config = dict(
    arch='ecapa_tdnn',
    model='sound classifier',
    dataset='read English sentences (LibriTTS-R)',
    train_examples=15625,
    n_mels=40,
    hop_length=160,
    input='mfcc',
    spec_augment=True,
    win_length=512,
    targets=['voice'],
    num_classes=2,
    norm='batchnorm',
    activation='relu',
    depths=[16],
    kernel_size=3,
    stem='single',
    widths=[192],
    loss='cross_entropy',
    init='torch_default',
    optimizer='muon',
    muon_scale='spectral',
    lr=0.0092,
    momentum=0.95,
    nesterov=True,
    orthogonalizer='newton_schulz_5',
    adamw_lr_other_params=0.0017,
    grad_clip=1.0,
    steps=5500,
    batch_size=48,
    epochs=16.9,
    lr_schedule='wsd',
    decay_fraction=0.3,
    final_lr_fraction=0,
    warmup_steps=270,
    weight_decay=0.04,
    adamw_weight_decay_other_params=0.01,
)
Rows from block 9, named by matrix and row number. Each number is 128 + 24 x the weight over the matrix's rms, rounded and kept within 0 to 255. All counts start at 0.
# c10: first pointwise conv (model.blocks.9.c1.0.weight, 192x192x1), inputs 0-63
c10.52 [142 124 120 163 151 140 119 165 121 101 117 154 184 167  87 127 124  73 128 125  94 150 125 138  86 106 119  98 124 104  81 148 176 146 135 129  88  80 155 126 101 113 117 114 140 124 148 110 107  97 148 120 130 143 102  96 120 105  99 132 105 157 150  86]
c10.53 [152 132 166 112 165 140 147 134 103 119 111 113 144 149 138 121 107 103 119 148 125 123 117 182 103 139 114 149 133 138 124 148  99 124 120 142  88  93 133 147 131 126  82 113 100  99 143 157 131 138  87 117 125 124 187  95 117 162 121 124 147 100 123 135]
c10.54 [109 118 120  75 134 128 124  65 128  92 118 142 141 174 113 124 152 117 155 115 110 145 111  79 134 107 111 143 141 146  82 100 141 121  89 105 122 169 132 122 121 129 102 109  85 132 159 149 106 136 126 143 113 162  97 146 114 126 135  90 102 145 118 158]
c10.55 [141 146  76 111  94 147 136 139 152 123 105 125 166 146 140 137 158 144 130 138 153 146 145 156 132 131 114  93  76 125 121 118 138 178 139  81 106 131 174 110 105  90 105 121 165 125 141  89 132 110 115 118 137 113 111 154 129 112 151 149 129 110 170 174]
c10.56 [136 149 138  72 118 113 105 119 141  89 123  95 158 149 120 128  99 122 151 159 131 131 100 134  87 120 153 113 140 112 146 151  98 122 100 116 111 152 150 149 158 128 131 147 146 110 154 149 135 146 176 134 117 109 188 126 100 132 143  87 124 118  92 152]
c10.57 [120 102 190 100 131 143 101 107 113 135 103 142 162 134 134 108 122 111 114 130  90 104 120 131  86 133 136 129 116 115 169 156  92 116 125 108 114 148 112 124 125 158 133 147 125 145 135 132 139 123 147 113 110 193 114 116 136 153 128 130 131 163  96 157]
c10.58 [104  76 117 140 105 128 124 114  79 106  91 128 147 154 146 143 140 147 135 113  84 135 141 111 107 139 112 123 115 106  94 121 101 158 172 104 131 141 121  94  93 111 167 149  87 107 134 150 169 127 134 156 128 117 118  89  88  83 123 142 118 105 111 113]
c10.59 [140 147 124  99 106 173 129 110 114 136 134 123 169 133  96 115  80  90 147 132 143 163  86 116 156  95 157 168 129 148 103 127 168 130 148 144 134 124  74 144 168 118 104 131 151 140 197 121 134 130  70 139  98 119 125 139 160 121  99 103 148  94 139 156]
c10.60 [115  90 103 130 107 148 126 149 107 177 157 134 164 136 129 142  79 170 100 100  86 109 131 143 122 176 101  75 180 113 127 117 115 161 129 141 129 152 137 144 125  83 123 128 130 129 112 103 157 112 144 159 123 126  95 171 103 207 129 144 108 119 123 101]
c10.61 [145 114 133 148 165  86  35 183 106 121 102 134 117  91 102 127 169 130 123 149 114  99  74 158 130 105 142 180 165 174 106 123 125  87 108 136 124  67 131 133  89  90 112 157  16 153 118 146 101 132  72 148 122 164 122 184 147 128 107 185 139  99 157 108]
c10.62 [180 143 125 125 102 141 121 166  95 150 138 105  96 115 108 150 156 137 122  99 139 113 153 129 160 131 142 142 184 103 151 144 105  89 137 116 105 156 152 120 136 103 153 115 121 134 119 133 125 103 127 105 102 160 130 101 139 125 121 130 131 117  71 113]
c10.63 [147 105 125 149 106 133 158 145 140 160 105 128 117 153 167 157 108 133  91  92 138 113 103 123 115 146 164 130  99  89 133 117 138 152  89 121 105 147 136 189 104 164 110  95 145 119  97 102 102 166 144 157 136 136 165 110 122 120 182 106 127 164 128  87]
c10.64 [144 124 145 122 145 128 102 145  96 165 163 121  90 131  97 200 144 136 108 121 167  69 150 151  96 104 156  97 113  90 120 161  97 148 113 119  98 108  77 136 134 125  92 121 147 163  80 170  71 145 173 136 113 175 119 142 110  85 130 138 159 134 158 105]
c10.65 [150 145 122 148 101 138 128 105 115 104 144 116  75  99 157 129 141 111 122 126 114 142 130 119 171 140 143 115  75  93  86 131 134  99 144 138 122 154 149 109 111 120 132 150 149 119 119  73 165 120 155 143  53 121 156  99 120 158 109  96 172 107 104 136]
c10.66 [111  96 155 123  86 112 146 117 184 125 107 139 183 121 124 127 134 162 105 105 140 169 146 121  53 191 141 138 113 102 114  85 154 141 108  92 121 125 124 130 106 144 103 122 100 159 114 101 156  93 119 130 117 116 155 106  99 112 130 121  69 101 151 105]
c10.67 [104 157 181 128 138 112 107 128 134 158 166 117  94 113 137 190 157 101 116  92 138  55 149  99 166  86 142 137 119 103 118  66 165  87  97 169 133 148 155 114 101 135 156 127 127 134  93  84  89 122 136 101  99 117  98 115  76 115  94 147 121 128 158 176]
c10.68 [103 113 125 117 198  73 108 151 132 150 151 118 129 122 122 126  95 100  96 186 104  99 103 114 109 141 126  83 141 137 115 104 124 170 143 131 145 140 175 193  91 101  88 133 115 152 142 118 124 116 161  68 112 117 190 140 188 122 127 110 153 107 106 126]
c10.69 [120 135 100 126 123 153 160 121 153 156 141  89 176  76 120 112  75 168 126 112 124 143 104 155 105 124  77 118 111 165 153 114 135 121 114 119 112 151 113 154 121 105 180  92  63 133 147 132 104 104  76 131  83  93  85 152 127 118 156 127 141 109  87 145]
c10.70 [100 108 165 119 127 134 105 146  98 106 101 148 134 129 121 175 130 124 112 142 124 119 171 115  66 118 126  96 140 106 144  96 133 114  96 133 135 113 128  91 117 128 144 146 113 108 139 125 197 135 150 154 160 132 169 130 131 123 132 140 115 126 169 150]
c10.71 [144 131 123 158 114 130 153  93 138  92 129  81  98 151 136 143 105 175 139 128  94  85  73 122  96 118 118 105 158 152 109 149 151 135 125 165 131 162 129 104 160 138 115 116 151 149 220 167 183 130 137 137 115 112 115 172 143 120 170 108 117 133 124 170]
c10.72 [156 123 109 133 131 151 116 163  99 145 134 119 153 138 156 148 128 161 145 106 129 107 127 166 107 178 161 137 114 150 124 122 127 102 133  87 129 129 153 132 116 115  90 144 132 101 142 121 148 119  86 153 120 101 193 133 115 111 143 125 116 151 158 175]
c10.73 [139 140 111 118  81  92 123 127 153 156 146 104 101 117  69 113 103 173 114 119 150 143 117 120 118  87 143 124 111 170 116  75 121 137 129 145 136 148 142 116 139 134 129 146 141 172 126 105 118 142 117 100  54 119 170 123 134 122 168 141 152 121 137 193]
c10.74 [150  93 166 125 126 105 134 147 145 153  96 103 186 167 153  72 134 139 149  96  86 130 122  94 115 162 129 165 118 131 130 115 110 111 124 128 136 111  99 158 118 121  74 111 114  78 125 112 113  99 128 142 154 112 123  91 101 133 138 161 120 169  97 133]
c10.75 [130 168  88 105 106  99 127 116 130 151 143 128 129 142  80 126 166 151 105 115 113 176  97 122 114 150 123 124 134 147 122  96 137 143 137 147 173 154 134 131 124 116 124 149 151 115 135 124 101 124 131 142 151 150 177 137 133 154 118 144 137 128 122 120]
c10.76 [143 113  98 136 117 150 143 146 126 132 117 125 152 130 112 121 133 114 167 118 117 142 129 158 154 128 145 150 113  75 119 104 115 132 116 167 123 111 128 160 112 115  88 146 170 104 105  65 114 125 130 119 117 126 100 115 137 156  92 133 135 143  98 128]
c10.77 [ 98 105 157 129  91 130 130 167  94 127 171 136 138 172 112 105 126 128 149 121  73 130 156 105  84 125 143  91 156  98 157 146 131 146  98 126 163 141  97 129 174 184 159 128 144  94 157 107  86 122 127 147  99 152  94 131 160 127 192 106  96 131 120 134]
c10.78 [171 155 121 127 126 119 103 120 116 102 163 114 111 147 100 166 158 129 145 116 111 124 133 125 124  97 139 105 115 137  83 144  98 121 127 144 120 128 130 132 131  90 183 156 113 154 135  94 147 106 137 109  92 135 119 111 152 124  90 105 133 128 113 137]
c10.79 [136  64 134  72 129 115  75 133 129 110 112 136 114  90 144 117 151 108 131 194 133 138 127  83 204 134 109 145 129 150 124 184 127  89 157 103 141 116 170 131 107 137 160 172 125  94 121 128  81 146 140 125  96 129  96 120 119 173 109 131 179 129 127 110]
c10.80 [161 114 144 130 145 135 120 114 148  85 146  63 148  98 141 158 111 133 134 133 100  90 146  97 152 148 130 103 121 126 131  97 127 130 121 107 142 131 154 136  95 115 111 137 162 143 135  54 115 113 154 105 115 133 168 149 118 102 165 152 145 159 111 112]
c10.81 [135  97 108 113 105 110 146 177 129 117 111 116 235 106 157 146 129 133 121 147  92  57 139  72 136 134 154 118 149 121 130 140 116 121  79 162  83 136 155 136 106  79 119 210 122 110 124 142 102 112 122 145 141  83 164 114 138 118  94 114 139 126 112 154]
c10.82 [114 138 146 117 151 145 159 115 155 101 160 146 116 104 173 160 110 125 137 142 130 142 184  96 178 155 170 176 136 145  96 129 167 152 145 110 123 140 122  88 109 135 131 131 178 103 102 125 119  97 133 152 136 127 158 124 107 128 135 132 100 164 103 166]
c10.83 [160 163 163 124 110 123 128 123 130 131 135 116 119 143  90 101 140 144 162 120 115 148 151  98 101  73 142 126  74 164 109 147 110 104  56  97 152  94 143 133 101 146 142 168 132 138 101 133 152 119  78 155 147  94 127 129 131 143 116  80 127 139 155 115]
c10.84 [122 166 131  97 105 139 118 102 123 117 146 153 130 159 107 115 161 114 108 172 129 147 149 135 105 132 104 147 147 138 118 156 155 140  87 116  98  96 151 117  90 100 126 115 151 163 121 116 102  70 138 131  81 152  82 103 118 134 100 100 164  99 105 125]
c10.85 [173 164 141  80 141 182 120 147  82 126 147 108 106 106 120 143 107 119 167 129 143 158 101 109 113 107 117 102 123 139  99 192 143 116 142 109 139  98 114 115 115 132 144 120 117 128 120 149 159 150 129 145 140 130 121 107 202 128  68 132 120 184 111 133]
c10.86 [106 122 139 122  48 200 106 138 128 134 135 110  97 129 197 124 125 114 149  97 126 113 138 133 106 146 106 140 135  83 185  96 166 148 142 153 167 137  99 116 120 136  77 145 102 167 151 147 157 162 140 101 142 110 133 137 141 118 117 129 111  90 179  98]
c10.87 [148 144 178 119 122 110 133 141 137 124 174 159 100  98 162 103 116 109 141 110 120 179 162 182 101 160 122 102 143 176 108 101 125  71 121  89  97 148 156 118  76 115 114 106 100 129 110  91 124 107 113 132 124  94 115 140 149 112  99 156 173 108 151 157]
c10.88 [171 126 127 155 143 112 141 137 143 140 139  96 155 108 123 152 161 154 130  98 129 152 188 125 126 169 126 150 113  77 174 143 132 166 138  97 127 113 167 151  92 108 115 162  66 111  71  89  82 124 110 130  66 143 145 107 111 117 153 122 136 152  95 106]
c10.89 [148 151 142  93 104 145 137 146 141 140  78 131 122 151 141 124  91 131 114 162  94 115 106 141  97 163 125  97 137 109 117 108 101 148 110  94 162 152 109 141 134 119  95 122 108 147 168 120 162 140 129 193 104 104 119 139 100 193 148  95 123 146 126 115]
c10.90 [108 144 119 127 182 114  99 123 104 140  95 157 146 168 131 120 100  98 143 177 113 117 131 171 114  96  91 103 124 155  95 161 107 125 126 149 150  91 118  93  84 166 171 171  85 127 124 116  72 129 139 138  65  92 141 163 122 123 101 203 158 152 126 166]
c10.91 [155 144  92 128 139 125 148 136 135  88 122 162 134 137 159 121 147 109 150 120 108 164  98 137 118 130  69 141 125  85 102 125 115 135  76 102 124 106 156 126 121 143 125 134 139  99 110 111 179 107 138 178 147 119 128 108 120 116  87 126 110 166 100 110]
c10.92 [136 114 113 101 109 163 140  92 121 154 123 108 172 155 140 125 140 175  85 142 128 125 112 163  94 161 124 132 119 119 167 128 111 121 119 104 161 106 160 140 109 139 127 150 107  94  67 130 197 110 111 112 122 148 173 105 133 136  65  85 168 137 156 185]
c10.93 [144 119 141 152 144 121 124 102 140 130 107 135 144 118 101 139  79 104 115 138 114 103 145  90 140 112 138 127 120 149 137 114 104 160 115  93  77 157  88 168 128 111 107 132 107 124 113 182 137 156 174 111 108 113 122 100 128 136 152 125 114 123  94 187]
c10.94 [110 143  84  95 131 148 127  90  93 123 110 112 127 122 135 109 150 112 145 140 137 135 144 142  92 133 102 107  94 134 110 127 106 101  70 128 146 107 139  90 125 125 147 132 113 102  94 129 101 123 108 139 123 130 127 161 119 164 158 115 110 117  85 153]
c10.95 [137 135 127 118 110 147 151 143 125 126 124 112 131 121  75 104 114 129 148  89 111 128 187 130 172 141  87 104 150 133 142 108 135 117 146  80 139 106 122 136 137 120 118 157 131 128 168 144 169 146 198 114 105 125 129 129 136 181 106 138 128 149 116  90]
c10.96 [103 119 128 107 141 133 103  98 133 117 156 125 109 132 101 156 166 132 133 111 108  99 111 115 115 145 100 103 129 140 133 133 145 141 159 154 147 134  93 102 132 131 121 144 127 116 142 109 157 142 109  89 109 135 117  97 153 116 116 137 129 147 140 132]
c10.97 [106 110 105 113 140 109  78 149 124  90 118  66 136 155 175  85 120 142 143 154 124 132 166  91 154  92 131 126 142 146 120 135 156 144  88  84 121 105 139 120 117 168 102 140 144 129 126 146 153  90  78 134 125 115 118  96 133 158 143 113 130 123  78 125]
c10.98 [139  95 144 144 127 135 130 172 107 116 124 101 150 165 134 119 105 101 142 112 143 146 116 124 107 122 141 137 128 108 135 144  93  73 143  95 124 126 172 151 116 125 100 125 171 148 126 114 115  97 107 127 118 157 147 150 136 107 166 143 132 135 135 123]
c10.99 [101  92 142 112 120  82 144 116 135  97 125 107 126 203 176 130 176 110  78 170 135 128 129 168 109 127  92 166 171 109 113 178 141  91  84  95 107 101 155 129 145 132  74 143 128 161 184 131 140  85 163 137  95  96 140 107 116 127 124 149 121 150 149 163]
c10.100 [128 116 152 119 105 149 144 122  87 162 126 124 134 124 169 149 123 125 153 124 102  84 147 131 137 118 107 129 118 131 148 133 115 115 135 137 108 121 127 135 146 114 127 135 113 158 114 171 100  93 134  53 149 149 143 115  78  90 126 183 125 116 185 103]
c10.101 [143 112 147 105 125 121  99 149 168 105 100 110 151 116 153 152 115 148 129 159 132 134 129 143 123 153 152 141 138 156 157 144 121 116 126 124 115 128 128 102 103 126 149 121  76 101 142 137 133 102  91 102 143 139 128 176 123 124 157 129 113 121 102 149]
c10.102 [145 130 155 142  95 121 173 124 129 128 130 101 116 162 126 128 124 125 125 145 146 141 138 139 153 152 109 129 130 138 105 155 148 167  96 149  98 123 136 107 130 115 106 145 115 119 130 121 144 140 124  95 116 146 131 124 168 142 143 130 151  80 138 116]
c10.103 [166  96 151  84 160 139 138  89 125 111  94 136  92 141  88 167 173 108 124 128 121 130  82 103 111 110 157 154 111 152 146 109 122 125  70 126 145 138 118 142 139 110 166 128 108 159 124 113 117 146 112 135 133 102  94 126 131 142 127 120 137 143 137 104]
c10.104 [151 118 129 118 111 125 164 121 158 146 124 100 116 169 120 124 150 150 167  94 141 162 142 179 118 124 131 148 121 154 116 125 118 117 114 165 132 136 136 152 108  95 105 126 119  83 155  88 140 140 122 107 141 145 139 138 116 105  92 142  90 104 129 100]
c10.105 [114  69 108 144 161 105 112 115 146 109 157  80 147 143 140 132 101  90 107 146 127 141 123 130 110 154 126 168 116  99 148 146 120 149 128 165 112 109 120 149 131 109 102 115 113 105 136 137 133 104 128 116 132 150 129 118 125 148 145 135 153 141 152 156]
c10.106 [121 172 102 102 171 119 135 122 144 162 146 122  96 153 117 121 113 131 149 147 132 144 130  90 100 111  92 126 106 137 130 117 141  99 109 130 134 114 147 134 117 118 114 119 149 183  84 155 161 176 119 109 159 104 210 119 108 177 153 119 145 156  58 192]
c10.107 [123 120 116 187 133 129  67 126 118 110 115 107 142 168 111 118  85 130 124 139 137 115 135 136 117 137 121 130 113 101 142 128 114 152 152 130 137 150 159 126 150 121 120 137 100 131 177 154 128  95 129 129 145 168  94 138 112 156 137 157 126 118 115 100]
c10.108 [109 114 105  76 170 145 105 157 142 107 132 159 120 156 148 133 134 140 132 128 138  99 133 125 123 112 142 180 168 136 119  79 101 124 121  61  75 106 153 147 102 114 124 131 156  57 182 129 107 162 100 153 165 137 132 167 102 175 136 138 161 120  85  96]
c10.109 [137 112 156 119  84 147  84 142 117 136 149 135 132  94  94 136 123 106 123 115 125 167 141 109 123 152 124 125 138 131 121 105 191 110 110 135 115 136 152 145  86 136 152 102 118 132 103 138 116 143 133 121 109 159 104  98 149 132 134 130 142 117 117 138]
c10.110 [123 119 164 138 123 123 123 118 103 145 146 120 114 124 166 105 107 102 116 171 102 139 123 114 120 115 123 135 125 131 150 100 159 153 113 138 123 120 114 131 119 103 149 132 141 145 136 139 100 153 129 130  99 104 101 133 163 132 146 154 142 130 135 158]
c10.111 [142 113 134 111 139 116  97 139 167 139 136 131 152 103 126 126 115 132 150 127 141 130 165 107 129 108 134 175 112 156 110 130 109  75 120 101 135 100 143 148 111 119 123 156 123 160 139 101 125 120 145  77 117 135 106 123 125 146 139 157 160 144 127 116]
c10.112 [126 104 137  90 141 116 105  98 126 151  95 134 131 103 100 157 114  81 139 125 115 125 119 168 140 149 125 119 112 118 197 102 157 163 142 140 114 117 184  95  92 144 113 131 152 118 109 146 131 112 154  71 123  76 110 144 100 131 127 140 150 127 178 122]
c10.113 [ 98 137 144 114 130 129 104 119 134  81 128 117 132 149  93 139 158 130 131 128 141 176 115 173 151 148 113 109 125  82 178 139 119 130 130 116 164 153 163 106 123 122 120 148  96 147 163 111 129 109 129 130 132 155 136 111  69  92 132 137 123 163  88 129]
c10.114 [163 139 114 155 104 164 116 132 135 134 117 127 127 141 135 145 153 138 105 154 102 127 138 155 126 152 124 123  80 156 128 127 139 159 117  93 177 156 181 152 143  73 151 151  92 152 172 150 134 154 131 123  97  94 130 129  83 126 128  37 123 165 112 163]
c10.115 [178 107 153 117 122 136 118 167 115 154 151 131 122 160 110  98 129 149 133 147 123 120  99 136 127 191 140 130 139 124 142  84 106 177 137 117 115  75 115 153 137  95 146 157 134 165 137 137 148  80 147 150 151 165 156 207 107 146  84 126  93 152 103  85]
c10.116 [136 134 147 138 126  96 110 134 122 154  94 136 130 155 130 135 128 134 102 143 123  95 148 153  83 140 125 103 187 143 118 108 107 130 119 109 102 139 133 103 108 104 125  90 122 140 146 130 140 163 148 100 143 119 133 129 129 115 157 104 103 124 123 150]
c10.117 [184 174 123 109 133  85 103  96 158 114 157 111 165 137 121 134 121 132 137 149  73 114 124 118  95 108 160 106 147 122 137 127 145 139 139 165  91 136 143  92 149 135 135 151 120 120 111 112 137 150 109 124 105 137 124 108 132 113 123 102 140 112 114 118]
c10.118 [122 131 138 118 118 113 101 123 119 103 153 152 138 133 154 176 144 147 116 130 116 149 129 107 126 112 119 105 152 131 121 151 126 113 157 140 136 132  94 100 114 145 171 131 127 133 108 168 143 116 115 157 139 146 106 120 138 128 109 113 105 132 137 120]
c10.119 [149  88 110 101 106 120 173 144 113 149 119  94 108 129 108 132  92 116 119 150 132 137 105 120 140 107 125 110 127 122 103 137 131 122 103 122 122 187 109 140 138  94 117 115 140 124 147 130 111  90 217 171 123 131 109 113  66 112  40 146 153 169  96 108]
c10.120 [143 140 102 129 125 123 137 121 108  79 107 136 116 116 112 101 107 118 119 128 115 159 148 120  96 129 105 126 159 118 182 115 126 121 129 127 157 111 137 126 129 164 145 145 111 139 149 128 106 156 107 111 105 136 148 107 179 170 116 126 153  90 178 106]
c10.121 [143 133 118 144 124 126 125 103 138  88 137 143 146 146  99 166 154 154 115 124 135 118 163  91  94 118 117 125 157 130 112 129 123 163 146  94 111 113 160 112 179 145 117 134 147 119 131 136 101 106 120 101 170 119 151 124 133  63 200 106 132 120 152 125]
c10.122 [ 96 127 155 123 149 107  86 166 127 104 158  95 107 133 114 109 124 114 136  93 127 131 156  79 152 178 170 128 122  89  76 152 135 140 166 137 120 127 159 124 146 147  86 101 103 108 138 143 146 130 116 133 133 144  65 104 145 134 119  83 141 104 112 113]
c10.123 [145  86 171 125 160 170 150 141 146 152 110  70 139  59 143 106 146 127 144 149 156 141 125 137  94 170 120  94 165 114 152 118 124 106 169 131 107 120 190 176 140 124 125 110 121 155 135 110 112 139 116  96 141 111 119 109 135 105 150 150 136 134 129 139]
c10.124 [126 152 115 139 165 112 121 131  85 127 134 122 163 166 128 137 187 128 135  92 129 128  81  86 149 110 139  78 134 143 156 171 132 122 125 149 140 144 133  97 137 167  98 141 141  97 164 135 149 112  96 141 129 185 137 170 155 132 122 106 162 120 106 138]
c10.125 [166 130 151 145 114 119 117 120 135 122 155 111 159 110 116 112 143 151 125 154 136 144 101 129 134 137 159 119 135 143 132 118 145 120 104 147 102 156 144 182 144  91 124 172 127 136 146 120  73 124 128 124 156 163 128 137 129 161 144 131 138 107 137 143]
c10.126 [188 100 136 100 131  92  88 110 115 145  87 135 135 118 117 147 105 148 103 110 154 117 142 118 131 104 144 150 139 133 129 127 112 164 116 110  96 102 118 137 101 136 141 128 149 102 116 124 174 108 142 172  94 121 139  90 141 112 133 141 116  96 115 125]
c10.127 [180 111 117 125 129 141 129 116 132 124  81 144  82 121 117  79 126 153  96  87 106 112 149 103 112  73  93 154 139 157 153 173 127  65 125 128 164 157 151  95 121 171 132  86 126 116  96 147 129 112 119 133  86 110  78  96 135 155  70 130 123  99 172 121]
c10.128 [124 129 163 107 145 104 152 124 149 145 154 150 124 140 105 121  95 127 133 124 146  96 127 141  97 107 117 139 119 132 137 129 118 137 114 129 155 162 152  92  96 113 136 102 133 140 136 133 150 112 103 132 169 161 149 139 113 100 141 148 142 124 124 137]
c10.129 [129 125  90 169 126 127 147 118 124 122 102 138 113 120 142 122 141 153 113 120 110 101 143  99 115  77 129 123 143  95 101 118 122 130 122 105  90 143 159 138 116 131 149  97 141 138 149 120 152 131 102 187 122 116 155 128 143 132 132 149  83 122 129 136]
c10.130 [133 133 139  97 119 153 122 119 131 174 167 135 133  83 143 138  98 122 120 145 138 170 141 115 140  86 137 140 142  88 147 145 138 129 125 139 135 162 141 141 117 129 135  84 123 148 109 154 131 145 107  93 136 152 115 143 135 136 124 137 105 128 119 139]
c10.131 [128 124  99 119  88 173  79 113 127 144 130  80 120 111 155 167 174  95  86 125 154 122 117 120 114  95 132 140 161 137 108 115 175 138 110 132 133 130 116 120 124 128 152 117 149 102 128 123 120 110 125 125 136 155 133 131 128 123 190 131 162 104 129 152]
c10.132 [113  62 130 129 131 104 122 149 133 135 124 104  94 144 125 105 113  95 110 116 171 166 157  67 134 131 110 146 121 123 141 121 150 114  90 151 119 137 137 106 118 128 122 178 114 107 149 117  98 110 154 114  88 139  94 133 135 114 145 152 120 172 132 200]
c10.133 [129  95 121 105 121 120 108 111 138 149 147 135 124 150 146 150 132 125  85 138 111 142  93 122 174 104 129 112 165 143 101 105 134 123 156 131 131 111 106 116  89 115 129 140 130 139 111 120 145 128 102 130 136 144 124  80 146 103 142 140 115 116 130 144]
c10.134 [151 113  97 106 164 115  87  91 144 119  99 105 147 151 139 127 113 159 164 160 137 139 166 131 147 141 125 140 124 125 118 119 140  69 115 153 160 118 184 127 107 123 137 140 150 114 111 120 149 110 158  77 132  93 134 130 138 130 148 124 183 158 138 105]
c10.135 [145 114  82 128 147 173 138 127 101 105 145  92  74 119 130 138 100 129 130 104 179 127 105 136 153 121 133 135 118  82 113 125 117 144 141 129 130 128 127 119 161 141 115 115 120  99  81 156 159 121 123 141 156 156 149 135 121 135 108 154 124 140  78 150]
c10.136 [116 115  93 134 122 123 161 164 150 136 139 128 120 143 108 121 135 148 107 112 123 134 148 189 121 149 162 135 123 104 162 106  93 113 142 169 149 114 118 144 142 160 144  80 116 141 142  72 153  81 127 150 114 131 108 114 165 130 155 151 123 108 112 160]
c10.137 [148 120 108  89 155 137 154 136 139 113 103 106 134 132 139 119  77  95 116 121 126  79 112 115  96 130 120 125  91 115 110 107 120 164 136 111 151 137 120 109 131 130 132 170 108 141 117  86 143 148 157  89 108 139 133 123 129  98 152 136 142  99 170 152]
c10.138 [145 131 134 120 154 129  87  66  84 136 124 111 134 119 127 119 116  89 135 103 126 109  95 108 131 101 134 170 122 137 125 130 144 111 123 161 114 119 137 190 143 107 115 131 132 128 155 134  87 106 117 131 161 135 108 173 120 107 130 119 147 163 101 135]
c10.139 [101 113 139 130 126 131 153 114 160 142 145  99 129 111 173 111  69  93 139 102 128 125 144 115 192 123 113 136 107 126  93 105 103 143 105 101  97 129 139 150 106 158 135 121 164 124 135  81 143 113 127 149 129 103 130 124 108 125 104 117 163 126 116 126]
c10.140 [113 166 142 160 168 112  86 132 116 105 134 143 130 201 124 125 121 140 126 124 136 125 104 138 100 164 141 103 158 193 114 102 136 117 152 154 125 109 161 166 158 122 141  96 124  49 125 158 113 164 124 166 134 145 110  89 170 116 108 105 168 108 130 116]
c10.141 [126 124 126 101 130 147 106 128 116 145  86 143 122  87 158 188 138 125  73 106 121 110 115 134 128 107  90 137  86 105 117 107 109 126 144 103 131 120 144 151 137 152 123 119 151 136 183 184 124 152 134 143 156 122 142 145 113 104 168 115 140 111 141 142]
c10.142 [112 168 126  98 113 142 137 105 140 119 105 144  88 136 127 116 156 154 106 140  68 109 133 151 168 134 124 101  94 166 105 116 133 100 129  96 131 124 158 100 143 112 111 126 151 140 128 122 137 116 112 156 157 143 141 132 106 128 134 158 106 149 115 145]
c10.143 [128 119 131 134 103 119 110 110 110 128 112 110 153 166 135 151 133 121  92 140 126 106 139 105 126 109 129 108 164 180 142 121 124 139 131 149 138 114 109  90 135 112  96 137 137 133  94 115 143 163 104 108 136 108 144 131 132  98 130 111 126 146 104 116]
c10.144 [177 120 142 121 119 155 105 124 159 117 109 146 104 183 128 114 119 138 105 144  79 122  97 125  93 123 124  85 165 122 114 100 107 115 116 127 111 145 138  91 124 109 102 145 126 180 124 113 129 122 141 158 130  79 124 118 120 183 138 141 112 143 115 187]
c10.145 [145 122 126 154 104 139  81 140 134 146 101 126 154 123 160 141 133 117 107 109 120 103 155  91 101 165 147 151 113 127 116 124 153 133 123 127 154 128 136 147  85 121 134 153 133 145 165 147 172 123 121 112 128 122 123 144 129 117 115 140 162 159 144 144]
c10.146 [148 142 134  90 107 164 108 142 140  91 103 136 128  90 101 190 125 167 130 117 133 152 118 147 116 138 130 116 151  99 147 152  91  95 124 156 107 107 103  94 124 119 183 113 106 127 155 158 136 172 141 156 117 162 124 142 126 158 127 113 124 165 140 117]
c10.147 [134 137 110 133 118  99 165 143 123 133  99 112  87 165 141 146 133 128 152  94  82 166 125 135  97 159  82  89 153 111  78 134 144 109 161  98 123 134 105 123 155 127 124 153 148 143 114 138  95 100 150 152 158 122 109 135  92  99 149 129 113 147 116 153]
c10.148 [109 118 105  96 154 169  99 130 120 120 109 109 166 119 133 130 142 134 142 144 127 107  93 130 112 130 122 134 164 133 109 152 125 112  96 119 112 117 144 120 105 117 121 140 120 149 168 101 126 129 161 133 146 115 127 141 162 133 149 142 114 101 133 139]
c10.149 [148 146 184 107 126 149 128  72 119 140 112 138 179 134 109  97 118 124 125  95 149 120 122 120  96 150 147 179 127 140 117 120 134 142 139  94 138 139 141 110 126 111 143 153 140 120 112 129 125 140 138 149 113 120 117 122 133 125 126 128 136 123 155 121]
c10.150 [120 114 124 112 143 136 122 145 123 149 136 141 144 116 145  97 153 134 106 143 167 130 127 129 160 135 127 109 160 130  93 145 147 140 140 132 124 120 142 118 148 106 160 148 123 104 137 117 113 114 144 158  97 162 140 107 112 108 159 129 158 132 128 169]
c10.151 [123 122 109 194 149 125 181 119 132 103 144 134 139 111 115 117 117 163 144 102  96 100 159  86 156 134 117 127 112 110 138  85 131 139 120 156 135 122 128 131 126 133 129 101 133 130  89 110 108 121 135 199  69 128 105 112 104 123 129 122 157 107  88  88]
c10.152 [141 144 133 102 109 159 101 120 119 116 131 122 132 139 131 139 138  98 141 108 162 153  89 130 117 135 156 126 142  87 170 132 160 142  91 160 127 119 149 110 100 113 143 143 111 131 125 130  88 121 132 129 103 145 103 122 105 113 128 132  93 138 113 135]
c10.153 [ 96 142 123  92 120 135 139 131 115 110 138 165 124 107 118 135 123 109 116 122  98 132 135 140  96 119 159 100 130 131 119 101 126 117 137 129 115 102 139 103 117 115 133 150 146 121 140 138 125 143 117 156 114 129 101 121 124 121 116 112 109 136 153 172]
c10.154 [127 140 133 135 149 114 110 150 126  98 120 125 167 160 126  96 151 119 169 121  95 151  98 104  68 155  90  88  88 117 123 122 119 120 127 104 127  97 100 127 169 157 131  85  83 172 144 131 149 137 167 140 128  79 125 122  94 146 177  84 158 145 127 140]